From a checkpoint of a small image classifier.
Model: activation gelu, patch size [4, 4].
Data: trained on capsule endoscopy frames (Kvasir-Capsule), 42238 training examples, 149.1 epochs.
Rows from block 7, named by matrix and row number. Rows with one number belong to one neuron. Each number is 128 + 32 x the weight over its row's rms, rounded and kept within 0 to 255. All counts start at 0. After the name is the row's rms in percent of the matrix's.
# fc1: MLP up (model.blocks.7.mlp.fc1.weight, 576x192), inputs 0-191
# fc2: MLP down (model.blocks.7.mlp.fc2.weight, 192x576, transposed), outputs 0-191
fc1.379 084 [188  95 101 184 133 158 129  96 121 212 183  89 117 157 132 121 140 160 126  89 120  70 125 165  86 131 100 160 164 102 102 115 100 127 137 183 118 166 163  63 172 123 145 121 134 146 109  99  19 112 156 116 155 124 149 154 150 144 142 161 133 136 114 156  80 133 164 145 120 136 142 107  81 126  70 199  86 112  98 133  99 103 121 134  99 118 152 177 140  74 160 163 126 118 123 115 141 128 127 142 153 118 108 170 122 170 163 137 134 129 114 115 135 133 120 191  79  92 152 166 154 141 153 153 125 104 133 111 126 116 129  64 100  67 153 117 174 120  51 109  97 115 105 117  71 134 156 165 163 116  78 105 132 134 138 154 163  95 145  80 132  96 118 158 153 113 168 125  95  79 108 167 155  94 188  75 146 149 122 139  61 121 191 221 174 130  89  97 155 128 102 103]
fc2.379 063 [189  91 128 118  87 119  96 113 138 151 130 144 152 110 114  90 167 152 166 101 105 149 141 134 151 185 178  69 121 123 203 133 155 135  73  61 114  94 126  71 135 152 101  84 100 170 124 100  91 156 108 156 125 137 143 107 107 107 141 149 121 102 154 232 119  93 134 161 124 107 141 137 143 106  84  83  73 130 117  87 168 104 168 105 110 144 116 179 131 169 132 135 195  76 128 136 150 142 140 100 157 168 115  80 132 122 121 146  88 127 133 158  74 133 116 173 161 118 133  92  92  43 118 131 175 138 157 137 151 136  71 126 191 119 139 196 174 137 124 144  94 165 120  92 151  92 115  74  90 111 124  99 132  81 151 142 125 156  93 206 128 119 140  81 151 131  99 103 165  78 148 161 116 150  88  93 124 104 111 127 134  95  85 163 119 106 107 131 132 169 203 191]
fc1.380 087 [140  86 124 168 139 170  79 101 132 170 143  99 153  66 147 139 142 168 126  89 133 135 133 122 132 125  97 214 172  77 107 186  93 187 137 163 147 108 149 120 162 118 141 126 127 151 116 129  87  82 171 111 120 120 130 163 236  69 131 112  99 158  77 132 107 137 192 121 136 155 172 124 108  57 103 130 140 115 129 140 102 103 114 135 154 102  53 160 112 122 127 108  51 107 132 133 139 116 122 180 148 157 142 161 133 208 162 141  81  95  80 117 137 123  94 160  99 129 140 114 129 164 170 179 107  96 179 136 131 109 151  82 156  82 207 100 118 150  96 151 138 110  64 113  54 127 126 139 129 134 127  69 119 108 114 140 132 130  88  77 121 130 166 158 138 123 134  92 120  96  69 190 107 103 161 115 172 146 144 194  91 155 111  88 128 137 134  99 120 131 136 101]
fc2.380 071 [172 126 145 137 108  84 163  91 135 114 153 166 150 110 160  73 159 144 146 158 120  80 105 174 177 201  76  61 119 159 132 113 153 100  91  97 138  60 150  76 179 142 103  92 115 109 115 101 102 114 128 136 189 124 119 107  88 114 122 141 106  95 112 215 115 108  89 147 145  92 142 165 128 123 127 103  81  67 126  88 135 106 154 162 123 139 140 123 132 119 171 101 177 113 138 139 126 152 111 101 113 147 112 105 125  83 117 177 105 168 134 143 133 152 133 181 117 151  79 103  97 138 155  96 143 137 150 114 145 120  95 136 125 126 109 127 138  87 118 101 110 122 160 127 191 107  93 141 126 145 153 128 167 102 156 149 155 135  85 193 104 131 155 131 143 139 127  99 152  98 186 146 116 174  89 138 142 150  76 103  91 108 124 192 117  25 141 135 157 207 225  31]
fc1.381 075 [128 149  93  98 111 164  95 173  97 104 138  61 102 134 102 137  98 128 131 149 125 140 130 104 137 163 181 160 102 137 102 120  97 138 122 148 133 100 108 155 115 166 161  82 131 155 116 178  49 134 181 105  87 128 137 117 235  75 111 127 147 156 140 181  70 136 148 128 143 177 129  70 127  82 147 117 166  90 148 155  89 125 139 195 144  83  79 187 119 108  83 126 116 131 104 113 111 160  87 146 138 196 110 169  97 158 101 202 114 110 111 130 177 105 116  84 101 101 142 189  98  93 160 138 132 121 159  90 149 113 150 105 104  98 153  71 169 112 131 177 109 135 142 123 138 132 123 177 165 171  87 144  91 141 171 124  89 133 103  97 131 151  94 132 155 155 191 103  79  63 100 173  86 125 157 151 112 183 188 157 166 155 138 137 161 104 146  90 152 123 100 108]
fc2.381 057 [ 83 130  78  97 116 102 131 156 141 168 107 138 127 119 148  77 172 131 138  95  96 122 143  85 165 211 169  77  60 172 142 144 146 116 106  98  95 121 105 147 150 214 153  57 114 111 119 105  77 124 168 142 123 156 138  94 108 117 163 164 148 133 130 206  87 114 140 164 149  91 108 114 145 132  82 129 108 111 128 107 144 125 166 167 112 134 122 169  95 167  74 109 164 137 110 107 126 162 108 126 159 167 121  75 144  97  81 214 137 132 119 173 180 164 165 143 107  91 142 139  66  58 138 117 146 135 191 128 139  65 125 150 167 164 122 123 107 144 107 125 117 163 105 106 161  93  63 156  75 162 133 130 148 139 169 137 101 141  51 177 133 140 119  96 112 118 143 102 132  97 138 149  92 144  97 130  95 104 113 113 109 115  94 169 123  66 170 146 196 140 175  89]
fc1.382 092 [155  99 136 170 125 207 117 153 119 112 152 111  71 169 116 133 128 188 119 103 120 172 156  93 149 118 204 148 147  49 130 166  73 163 158 128 113 134 182 136 112 101 142 140 118 110 152 139 157 123 136 160  91 107  76 132 145 161 109 109 130 116 117 105 121 133 148 139  64 111 130  94  96  97  71 129 188 153 131 149 113 170 102 145  92 166 155  87  76 127 142 124 152 127 110 129 126  91 123 159 105 154 102 185 126 153 105 120 128 106 130  79 111 141 138  90 155 108 124 102  90 141 158 107 140 187 136 132  97  21 163 114  88 177 105 148 154 127 116 158 117 149 103 144  85 122 176 121 130 175 105 137 145 116 139 134 144 127 163  38 115 124 173 183 148 118 159 134 102  99  83 112  97 124 116  35 131 218 103 133 105 142 134 153 212 125 138 113 131  81  84  55]
fc2.382 082 [125  82 155 103 115  86 117 133 190 122  88 116 147 134 147 135 120 132 138  90 117 103  90 136 129 111 178  84 114 136 188 136 106  85  96 113  81 144 132 124  88  99 103 106 186 125 143  89 154 103 111  44  79 155 101 119 115 123 122 178  98  97  72 115 109 110 129  98 134 123 151 114  99 105 140 130 129 212  80 126 115 117  81 130 105  89 131 188 110  95 152 137 127  83 108 119 139 118 196 102 162 133  90  90 194 125 184 141 141 131 135 153 147  95 154 145 114 151 154 129 144 131 124 153 112  70 190  57 115 129 109 123 195 142 111 168 133 184 154 176  60 153 138 109  84 131 111 152 113 121 108 154  86  74 181 137 131 116 105 135 132 169 148 122 179 147 163  78 123 180 164 184 138 136  87 125 110  62  90  69 158 104  88 157 158 155 117 121 189 133 168 205]
fc1.383 105 [142 147  55 108 194 122 158  97 138 120  75 137 120 183 132 126 106  90 120 101 230 122 141  79 151 138 134 166 150 133  55 136  75 162 121  77  86 131  75 108 141 177 189  32  83  96 155 126  89 126 172 195 120 185 136 135 122 127 124 164 123 136 111 180 100 138 200  78 128 129 101 104 137 141 131 115 127  62  95 166 129 155 135 120 125 143  96 147 131 130 172 148 171 182  62 118 140  83 108 173  79 162 141 128 133 150 139 153 122 110 140  67 111 138 118 115 163  87 135 143  95 123 142 107 116 133 116 148 119 101 146 160 101 138 101 121 150 162 131 165 131 135 102 152 123 174 146 102 162 132 151  96 113 176 132  72  99  44  87 154 139 128 156 141 110 102 156 132 104 159 156 146 105  98 122 104 155 160 112 127 128 143 111 154 132  44 138 110 123  90  47 131]
fc2.383 106 [161  95 137 106  70 147 140  76 146 126 128  93 109 116 129  93 176 176 145 152 106 141 153  82 160  81  78 210 125 155 106 136 104 170 103 158 134 122 112 198 127  85 117 121 173 194 132 106 132 110 133 120 152 131 114 102 193 123  76 139  94 156 103 122  97 116 148 185 122 170 131 111 178 119  80 112 152 142 203 108 149 125  78 168 132 116  95 163 156 123 118 103  91 148 166 141  50 131  91 141 117 170 134 157 184 162 144 138 126 155  72 156  78 156 166  73 158  94 191 130 107 158 163 134  93  91  82  69 156 129 132 159 107 150 210 152  71 121 113 166 134 133 123 159 100  73 139 142 154 125 139 120 101 125  65  87  83 165  98 127  75 141 161 123 113  97 100 116 135 162 123 169 133 136 185 153 138 132 116 139 139 122 130 114  70 149  93 123  77 163  82 140]
fc1.384 097 [ 83  46 100 147 138 147  83 102 155 120 192 128  99 145  99  78 138 187 153 118 143 184 131 131 101 143 153  98  87 150 142  86 135 126 130 183 114 122 112 142 118 133 121 137 109 164  83 141 146 129 131 115 134 104  65  79 112 114  98  67  96 139 131 185  17 154 118  96 108 158 152 130 139 157 126 120 156 145 133 133 137 114 114 149 139  64 150 109 115 107 134 129 123 146 128 114 141 139 103 129 111 182 179 165 150 120  85 170 131 127 134 130  64  95  50 105 131 106 144 114  46  66 148  96 110 195 127 149 131 147 140 121 121 130 147 124 137 166 151 158  81  82 135  78 103 111 166 111 187 167 138 113 171 174 116 171  92 139 175 149  24 136 171 108 197 126 125 142  82 119 145 188 104 145 162 128 181 132 137 133 144 138 110 190 128 114 125  67 118  96 126 137]
fc2.384 084 [107 126 150 154 208 171 149 121 177 165 146 162 138 123 108 161  76  83 146 117 169 158 119 119  61 151 137 183 101 104 128 140 132 147 119 168  67 142 148 157 141 114 167  83 144 123 156 133  93 162 171 137 166 137 103 118 173 142 126 133 154 109 133  86 138 158 163 113  89 127  88 147 140 188 163 149 130 121 122 208 115 146 115 142 141 152 136 132 118 131 135 111 143 142  77 135 144 108  92 160  99 135 165 159 179 200 130  87 112  97 147  57 110 175 144  97  82 182 142 148 123 164 119 119 112  97 103 128 139  54 140  67  94  78 156 147 125 150  96 123 131  75  94 162  78 163  91 114 141 115 144 127 168 158 115 149  87 104 150 105 138  58 146 127 159 191 147 115 117 120 119  69  90  71 148 117 180 165 105  83  85 185 143 104 128 144  98 130  80  66  45 109]
fc1.385 092 [154  96 119  86 118 157 100 159 120 140 142 125 144 101 210 138 125 146 109 113 132 127 102 151 122  71 136 150  97 117 158 118 143 140 174 112 136  98 165 109 120 127 188 171 114  73 127  94 139  73 124 115  88 146 162 148 133 105 139 111 150 143 121  89 105 163  53 135  95 113 146 117  93  21  96 113 109  46 103 131 139  49 134 135  95  46  98 122  96 125  77 176 111 111 140 146 125 156 140 131 134 220 170 113 195 115 139 158  89  68  67 105 178 130 148 154  65 145 155 101 135 145 181  97 103 129 127 149 131 126 195 133 119 133 183 116 121 196 106 144 133 153 102 135  95 174 145 109 140 162  76 119 133  77 162 189 125 127 115 109 138 134 156 135 133 104 181 110 143 176  86 124 126 132 119 159  81 135 144 171 122 112 171 174 120 132 184 137 155 107 125  91]
fc2.385 085 [138 120 136 165 103 103 113 139 126 133  97  92 114 135 122  45 130 131  70 133  92  96  85 141 110 117 103 153 117 115 108 159  99  99 173 154 127 169 125 146 146 127 130 124 153 192 155 132 152  89  92  73 115 115 108 145 105 134 197 106 110 159  94 134 131 150  97 137 225 128 118  89  81 127 121 207 115 179 100 114  67 131 126 110  94  81 117 197 143 102 170 167 129  80 139 139 125 141 161 129 177 105 132 115 163 109 155 204 149 140 144 104 130 103 126 142 130 109 175 103 177 133 138 132  69 125 126  99  96 117 143  75 123 130 151 129 108 147 116 134 112 126 143 150  55 140 168 203 146 126 109  87 157  75  92 113 170 140  33 129 202  87  98 147 175 118 165 132 153 186  95 111 138  87 129 148 146  94 181 136  69 118 133 157 116 142 106 172 141 103 199  82]
fc1.387 104 [ 78 124 134 149 147 183 132 159 173 115 204  83 134 126 133 141 156  83 148  40 172 159 170 153 132 133 152 138 104 138  79 124 125 150  85 162 129 167  82 128  98 117 126 137 156 127 120  73 141 130 148 112  73 128 148 113 156 140  87 207  82 222 141 133 118 132 106 148 125 118 150 120  91 144 116 134  82 136 113 132 127  88  98 101 106 158 114 139 102 124 157 161 199  76 104 178 140  87 168 133  34 150 127 160 177 176 143 105 153 139 146  90 118 161 148 172 135 177 124 134 115 118  74 150 124 110 142 111 142  81 147 142  97 120  95 193  93 193  79 122 132 146  98 126 109 130  79 166 133 146 138  76 161 117  94  82 140 170 109 127  92 162 161 114 111 105  62  83 115 124 138 206 122 118 152 169 133 123  85 136 144 151 121  81 109 164 107 121 117  52 153 113]
fc2.387 095 [116 179 160 121  80 103  98 164 134 130  75 143 155  65  85 151 145 125 148 148  85 103  52  94 136 202 147 130 144 134 164 154 134 121 126  81 141 109 139 144  84  92 153 107 144  94 172 148  99 110 103  99 128  69 170  91 141 136 127 151 120  85 129  81 196  91  93 175 162 103 117 136 147  91 159 103 133 141 126 105 138 163 130 172 165  92 156 111 147 133 114 127 101 119 160 122 120 160 113 137 145  95  73 114 153 112 121 101  89 146  67 175 148 119 153  77 166 138 154 105 116 131  92 108 156  93 119 114 172 209 152 160 162 149 162  71 146 117 205 139 142  51 157 130 142 132  69 133  79  77 166 169 151 121 127 114  76 135 176 100 153 150 139 113 152 172 164 141 151 133 104  86 118 153  61 180 125 168 146 134 148  83  70 119 126 143 140 156  95 192  67 100]
fc1.388 105 [113  64 119 136 126 155  98  93 166 147 164 142 110 141  95  62 108 144 122 143 112 131 106 146 128 133 159 106 157  83 162 130  98 172 199 142  92 130 121 154 184 130 144 120 145 109 129  63 133 142 148  92 105 184 119 128 127 168 125 126 144 102 183 153 138 129 133  80 108 149 105 119  91 165  85 117 143 138  82 121 124 104  96 122  69  75  85 163 124 102 202 113 207  94 127 103 153 128 132 112  94  92 138 145 105 124 182 131 136 116 168 118 119  86 127 146 126 134 132 116 111 122 112 160 179 124 123 106 149   0 156 128 117 112 106 165 223 191  98 120 120 100 137 150 109 124 103 104 140 156 155 101 118  88 127 141  94  80 177  66 119 192 126 122 117  94 152 134 119  75 185 203 141 155 135 100 177 186 101 142 161 129 115 115 196  92 136  66 139 158 146 114]
fc2.388 102 [115 131  97 126  96 143  95  80 121 166 123 160 147 124 151 153 132 176 137  97 137 170 181 109 106  96 143 116 149 138 121 118 201 170 131 109 137 131 115 136 110 139  72 132  80 157  98  97 123 173 117 227 167 163 123 169 170 136 139 105 108 167 186 132  88  96 185 134 106 131  89  77 136 122 100 117  77 110 181 123 169  97 182 115 179 109  73 137 156 168  70 192 132 125 195 137 106 106  93 175 166 131 166 100  63 150  87 150 125 111  92 138 138 150  79 140 156  55 120 105 133  77 126 122 152 217 109 190 150 151 109 167  81 119 115 151 141 108 111 104 144 153 146 110 161 119 163 112 109 180  97  89 153 145 115 123 118 157 103 136 141 117  78 133 123 125  81 193  96 109  56 104 171 136 172  90 128 102 163 159 129 128  93  90 115 123  98 132 132 101 140 103]
fc1.389 106 [126 151  81 144 139 125 156 121  92 110 155 125 124 191  78 140 109  86 114 139 119 148 123  59 100 121 141 153  89 137 163 139  66 150 141 152 118 146 125 147 119 156 123  99 130 136  85 178  92  87 128  87  85 179  57 119 152  46 151  33 147 165  62 125  94 146 195 139 144 142 129 147 147  93 149 112 199 101 144 164 104 159 151 130 107 137 112 192  80 139 144 115 148 146 144 103 127 123  58 147 146 177 152 139 120 129 133 123 143 115 100 103 126 107 118  69 119 103 130 222 116 111 141  94 127 183  92 132  98  92 120 136  83 153 115 134 132 129 129 169 136 133 132  93 127 173 139 209 160 110 138 134 113 128 121 112 118  88 103  51 152  72 165 111 172 173 171 162 124  79 125 139 112 101 192 114 145 128 140 166 156 104 165 189 204 130 107 146 124  95 112 147]
fc2.389 079 [137 124 140  77 131 112 105 153 139 159 134 139  75 125 153 115 127 129 162 131 131 132 177  75 148 124  98 114 104 169 135 153 134 134  79 138 113  75  48 171 146 125 141  81  70 106 138  96 137 177 114 202 125 192 122  66  73 142  96 175 159 109 182 203  88  90 120 105 101 116 127 145 160 131 119  78 117  76 127 134 170 130 181  88 125 181 142 148 176 190  99 126 192 125  99 115 133 120  65 115 113 176 134  96 125 106  93 149 131 125 150 127 135 184 144  97 164 109  76 177  87  44 110 128 135 167 120 138 146 173 117 150  99 109 152 158 155 106 100 124 139 198 130  97 172  93 151  82 162 134 112  91  80 178 101 126 105 135 138 196 127 167 153  97 116 142 140 120 151 129 149 138 129 133 114 111  98 100  59  65 114  94 146 158 100 133 133 105 173 153 149 162]
fc1.390 103 [ 93 132  83 129 167 120 135 114 130 130 107 125 150 115 123  72 114 140 134 116 149 133 127 158 143 165  78  84  96 197 123 122 142 120 153 141 113 136  61 104 120 144 129 159 106 129 120 106 106  82 159 153 139 117 215 141 172 121 124 152 108 149  76 208  58 142  92  38 131 122  62  47 131 148 182 136 130 120 148 142 137 142 136 133 156 103  84 154 163 133 124 105 124 150 120 148 132 107  59 172 131  95 173 103 135 191 100 181 101 135 113 103 132 114 100 141 178 108 164 136 101 118 139 130 139 223 170 145 147 143 139 148 129 122 104  62 141 105 117 193  90 129 103 103 101 112  84 147 172 114 148  82 118 165 149 124 145 154 150  98 105 135 127  99 153  99 125 115  61 157 170 113  74 176 105 163 159 107 163 130 125 175  58 143 131  82 163  96  69 173 115  77]
fc2.390 121 [ 72 158 133 110  91 125 138  79 112 175 110 119 133  87  78 115 178  98 154 132  80 119  81  74 163 137 139 119 120 158 133 205 172 193 105  93 105 122 154 148  97 115  95 120 129 116 188 138 147 162 109 125 164 106 174  85 130 101 127 186  94 102 171 105 161  86 160 197 113 108 180 171 149 107 136  95 105 177 168  85 133 172 142 119 100 162 125 139 136 188 153 152 102 146 111 120 109 115  99 158 146 160 123  71 146 122 142  96 135 139  78 181  98 125 177 116 177  80 109 116 141 105  96 133 140  78 151 125 140  97  79 132 120 182 181 160 108 105 124 136 143 140 103 184 112  77 131 133  63  82 181 127 136 152 109 124 124 150 106 184 181 152  99  90  80 133 143 113 196  55  99 106 124 105 112 105 131 129 142 134 153  87  92  98  75 148 112 180 140 104 121  68]
fc1.391 100 [171 159 112 165 137 137 202 149  96 151 200 151 118 101 174  96 152 114 132 139 143 118 130 124 113 152 100 125 124 163 180 174 120 168 176 155 128 105  85 109  98 104 133 146 108 110  99 131 142 130 114 179 163 135 137 130 114  23  89 158 162 120 128 109 105 145 147 172 113 226 133 136 120 104 157 143 122 129 147 134 109  71  50 139 120  58  96 140 150  95 134 124 117 110 137 111 133 106 146 133 119 148 158 117 127 110 133  97 102 138 102 131 136  28 163  86 164  71 122 146  91 131 240 146 103 181 127 157 104 143  86 124  85 127 115 147 112 148 113 177  72 132 149  96  67 116 187 136 119 113  70 145  61 105 147 157 153  73 182  87 103  51 130 166 152 138 153 136 127  90 135 130 158 135 140 117 129  91 138 104 139 115 151 164 143 120 115 150  72 116  93 132]
fc2.391 091 [109 202 190 140  79 143  81  96  91  96 118 116 144  99 113  91 146 141 118 112 105 158 155 127 148  81 119 134 139  99 184 110 156  87 156 117 188  96  73 138 119 117 131 124  57 125 144 142  92 137 113 143  84 142 160 157 146 188 106 147 192 146 160 152 163 135 123 139 120 105 154 156 101 147 102 160  82 128 149 105 115 162 120  88  85 152 109 113 146 146 127 156 119  69  92 108 120 153 139 108 141 123 108 114  95 163 152 122 142 126 137 137 194 151 116 147 152 149 159 117 158 117  77 146 207 155 158 115 151 118 135 141 206 117 143  72 185  44  79 166 147 182 116 167 136  92 116  67  87 131  77  98 138 162 110 142 115 110 169  59 199 160 122 154  72  34 119 140 145  96  96  72 120 116 125 127  73 139 172 151 127 144 154  98 161 151 143 100 172 118 124 120]
fc1.392 094 [ 97 107 127 155 132 149 181 179 108  91 131 128  96 167 131 167 123 134 111 110 183 137 123 116 159 143 158 120 112 128 147 119 119 174 130 123 120 112 156  91  77  90 190 126 164  50 151 143 108 124 142  91 178  92 228 124 152 145 117 139 162 103 147 117 125 151 120 128  31 120  95 172  99 124  60 151 152 125 142 161  98  97 123 195  98 107 162 111  72  98 151 112 120 116 121  50 125 115 136 165 138 135 114 143 160  95  93 132 121  35 114 103 112 134 129 109 105  79 142 117 123 148 224 124 131 100 191 140 112  96 120 162  69 146 121 131 188 167 126 191 111 143 117 155 135 145 161  70 106 120  78 152  95 193 175 134 116  92 165 111 102 166 134 153 114 113 168 116 115 125 144 118  94 153  65  89 120 153 141 123 116 101 138 153 128 112 135  78 169 140  53 136]
fc2.392 076 [134 131 164 120  88 141 123 158 124 120 129 167  86 134 168 176 149 195 147 155 107  94 167 146 105 118 126 117 106 106 143 148 187 141 112  92 156  88 118 125 114  89 101 152 107 124 124 131 131 172 111 171 129 141 127 104 119 126 111 132 117 118 171 199 124 100 107 175  94 131 184 176 126  92  43 123 127 125 133 122 167  98 121 178 173 150 151  97 102 157 101  94 127 118 133 107 107 108 105 133 137 169  74  91  97 109 118 127 119 136  61 168 130 119 131 134 147  95 128  81 133  47 189 159 145 152 144 179 122 149 101 149 129  78 111 191 143  62 123 173  73 153 111  86 138 103 149 105 141 170  82 151  71 158 143 152  35 127 169 167 112 150 148 136  99  94 136 194 125  61 139 126 121 138 176  84  41 102  99 133 136 109 156 126 121 139 178 101 187 183 182 100]
fc1.394 098 [141 120 150 200 119 146 129 151  86 110 145  60 132 132 146  76  99 167 132 116 140  90 118 134 206 105 135 168 139 117 171 171 115 149 124 148 134 108 127 157 140  95 141 110 130 177 124 102 148 104 149  16  83 129 138 120 158 121  92 170  98 137 103  96 105 134  75 157  93 209 104 128  87 134  86 118 147 185  99 128  92 124 109 127 101 100 126 137 103  70 232 104 126  61 126 107 126 107 144 125 114 121 118 154 149 116 174 138 140 137 137 124 125  86 201 139 148 117 152 124 138  78 176 157 170  80 125 114 146 103 118 133 109 144 212 147 128 134 122 172 135 139 151 133 160 122 168 126 136 110  81 153 111 123 105 199 120 139 131 145  88 154 122 186  80  83  85 107 144 150 168 201 135 125 157 143 116 128  82 103 153 135 146 150 128 160 132 102  90 184  75  43]
fc2.394 105 [107 162  58 107 119  92  94 154 111 129  88 131 142 165 101 152 158 110 179 144  74 132  96 104 127 193 221 111 150 176 112 107 138 139  93  79 131 179  93 183  97 181 110  96 162 100  90 130 101 118 143  98 137  99 158  81 127 115 107 128 110 129 123 113 128 104 139 159 149  85 185 167 181  89 202 151 135 162 161 117 146 189 135 129 147  93 177 109 111 101 156 152 101 200 150 141 104 122 153 127 150 108 157 103 111 148 109  86 157 164 125 155 127  68 110  91 123 131 132  92 135 124 145  73 145  89  96  89 127  73 119 156 139 168 128  78  61 105 164 117 150 132 163 130 131  85  73 118  96 113 166 165 144 160  81 130 115 169 175 160 136 203  83  63 117 114 146 150 173 126 123 152 174 122 158  81 103 163 119 169 160 124 130 110 101 139 109 195  97 102 119 149]
fc1.395 108 [186  61 136  96 133  85 135  65 138 224 136 129 141 138 121 103 163 167 147  98 117  91  95 116 112 125  83 165 175 106  72 116 121 148 130 136  97 181 127 104 137 153 116 101 100 149  76  94  89  52 147 139 152 179 142  77 110 159 137 163 107 144 103 150 112 116 194 118 118  93 180 137 108 162 131 209  87  98  90 137 122 136 116 125  90 129 160 167 129  65 178 164 128 158 142 136 142 169 143 147 114 105 144 140 108 164 160 185 122 164 176 136  88 116  85 162  85 155 130 120 141 117 145 127 128 124  86 105 180 108 118  51 154  76 204  81 149 131 119  82 145 120 133 103  55 138 125 134 187  98 123 127 135 147 114 129 158  84 121  82 101 158 121 126 157 117 182  98 145 108  85 154 133 146 181 107 168 115 142  97  63 134 176 162 149 137 128 176 137  95 118 124]
fc2.395 112 [189  90 128  83 126 121 122 131 181 158 200 124 164 130 122 169 136 122 129 120 164 178 103 134  75 124 143 137 120  87 168  78 103 113 131 122  96 100 114 101  89  84 112 114  94 124 106  96 152 129 123 149 131 108  91 160 108 206 105  98 107 133 167 138 123 102 135  83  99 167  67 146 112 147  64 123  88 116  96 124 140 161 138 143 143 153 140 210 138 102 155 174 190 127 148  98 130 135 175 135 149 135  96 114 144 154 111 146 145 115 199 139 124 166 129 171 125 143  65 135 175 130 109 129 110 130 155 101 181 114  79  68  56  72 111 135 135 124  75 101 145 157 149 158 102 126 110  57 121  94  64 142 129  97 139 191 164  99 151 101 116 117 175 173 129 111  96 135 125  65 134 133  90 171 102 171 138  96 176  75  77  95 190 123 135 104  80 142 161 127 148 192]
fc1.396 100 [119 118  89 169 144 135 135  70  68  83 158 121 144 188 154 114 143 144 133 127 121  90  86 150 198 149 144 171 119 139 157 120 142 142 175 151  94 102 100 120  96 132 142 111  98  57 128 156  97  46 155 120 140  86 123 171 170 113 107 116 136 136  66 105  90 141 135 141  94 138 110 161 122 148 123 145 155 129 153 135  70  83 120 184 143  99 123 114 104  67 187  83  90 147 139 125 122 102 142 143 120 143 149 124 135 125 109 141 151  92 109 138 119  70 133  98 125  76 172 150 137 151 188  99 146 130 198 150 148 128 125 146  81 115 174  59 121 107 146 155 110  90 114 139  89 156 150 164 120  71 123 146  88 179 162 180 121  95 126  34 116  92 132 201 117  91 181 115 151 166 125  96 115 180 122 168 113 122 136 156 133 122 122 231 128 134 153 114  76 131  63 100]
fc2.396 091 [ 61 143  82 109  66  81  78 107 104 108  72 119 132 105  95 167 170 118 138 118  73 146 115 100 138 147 189 142 155 136 124  80 129 120 105  63 180 158 135 159 110 155 109  96 115 168 162 117 144 114 108  97 126 103 204 109 152 112 131 129 139 121 113 119 185 102 176 180 146 107 168 173 123 125 117 108 127 183 128  99 114 161 123 122 153 173 109 144  97 113 111 163 113 143  95  84 106 133 150 133 194 133 102 107 122 144 101  67 169 118  95 142 162 118  96 159 204 132 125  93 166 108  92 158 170  91 163 100 148  87  75 176 177 162 127 141  99  73 144 172 144 163 117 149 145  96 106  85  72 101 124 156 134 134 160 142  81 127 135 154 166 187 149 106 103 102 123 138 170  86 112 136 142 107 138 135  70 103 130 198 213 111 146  57 128 163 156 132 141 101 150 183]
fc1.397 100 [152 147 103 121 150 162 101 115 127  70  97  74  91 140 178 142 119 132 103 136 138  81 140  99 196 167 110 155  90 115 181 138  85 107 137  93  91 127  80 145 131 114 198 132  89  74 135 143 135 136 186 184  73  97  35 157 162 154 134 127 223 100 143 116 101 121 139  99  79 108  42 158 140 141 103 113 163 140 154 172 132 109 139 147 166 126  95 150 125 152 145 118 136 160 127  96 129 115  39 159  98 120 126 134  84 123  62 168 129 117 164 161 118 130 167 111  81 117 117 175 132 150 132 125 139 122 203 132 102 159 105 128  93 102  69 127 180 188 149 113 128 122 119 111 177 148 172 124 108 176 141 142  83  76 160 107 127 107 126 152  99  96 139 158  61 126 159 135 104 143 162 103 143 157  94 147 146  94 101 123 104 129 110 192 162  87 143 168 155 160 117 137]
fc2.397 097 [ 90  90 128 139 118 126 150 101 203 190 120 122 165 128 113 194 142  99 112 134 111 154  74  82  55 136 114 149 121  94 125 105  80 134 162 111  54 146 149 157 104 110 119 122 124 130  78  94 144 114 143 115 147 132 112 132 130 175 150  88 112 119 140  88 136 109 150 127 132 138  59 142 125 213 107 164 129 147 106 127 137 223 138 147 121  97 179 204 101  85 155 150 170 157 163 113 128 101 163 156  88  86 105 104 151 140 172 114 151 121 210 167  75 131 135 147 122 153  66 148 151 117  53 151 108  88 133 112 165  91  90 109  69 113  99 105 102 136 116  91 119 125 142 149  90 118 112 145 108  88 141 182 142  96 174 116 124  87 163 111 140 131 170 146 122 107  93 138 146 104 148 143 155 159 117 153 182  81 175  87  69 116 130  97 147 109  74 199 163 129 116 173]
fc1.398 112 [161 108  47 115 154 159  99 171 108 104 174 127 113 144 118 139 107 162 112 109 166  96 127 191 133 177 144 169  72 119 130  76  45 152  93  99 135 121 108  40 128 143 187 130 123 149 125 142 107 139 144 155 152 184 168 139 137  83 132 158 108 154 146 170 109 153 146 103  86 127 162  87  62 128 133 120  98 106  72 176  86  42 122 136 103  79 168 137 123 116 119 176 138 189  89 131 176  54 169 149  91 189 135 144 144 107 148 120  63 138 108 111 128 138 102 160 126 117 150 145 124 103 180 134 126 132 128 172  78 144 128 146 123  77 117 183 214 146 125 199 108 118 135 103 154 142 118  96 121  90 111 105 108 151 163 152 150  49 132 156  96 116 142 114  99 171 185 120 128 109 126 138 153  90 127 113 116 129 121 106 153 134 116 168 123  94 140 105 125 117 116  65]
fc2.398 120 [138 121 141 131  87 121 145 113 120  84 118  82 125  93 139  84 171 178  76 134  57  95  61 160 190 141 160 123 104 122 140 114 121 167 159 122 119 120 157 104 126 110 141 161 176 143 139 154  65  87 160  51 138  74 123 151 160 128 183 111  98 144 119 108 111 106  80 194 112  97 163 201  87  76  83 134 101 135 112 109  91 122 133 141 145  80 119  99 125  69 123 125  93 107 127 143 123 144 140 146 175 100 122 110 194 151 131 154 135 116  45 165 137  95 166 149 103  83 209 104 174 167 131 143 118  43 136  91 144 140 145 154 130 150 204 182 120 145 134 149  96 112  96 198  72 141 116 137  90 104 135 186 144 117  79 118 138 146 130 128 153 126 131 144 128 162 165  72 192 161 147 124 170 103 104 124 151 118 148 120 136 118 100 158 102 164 100 129 136 138 168 137]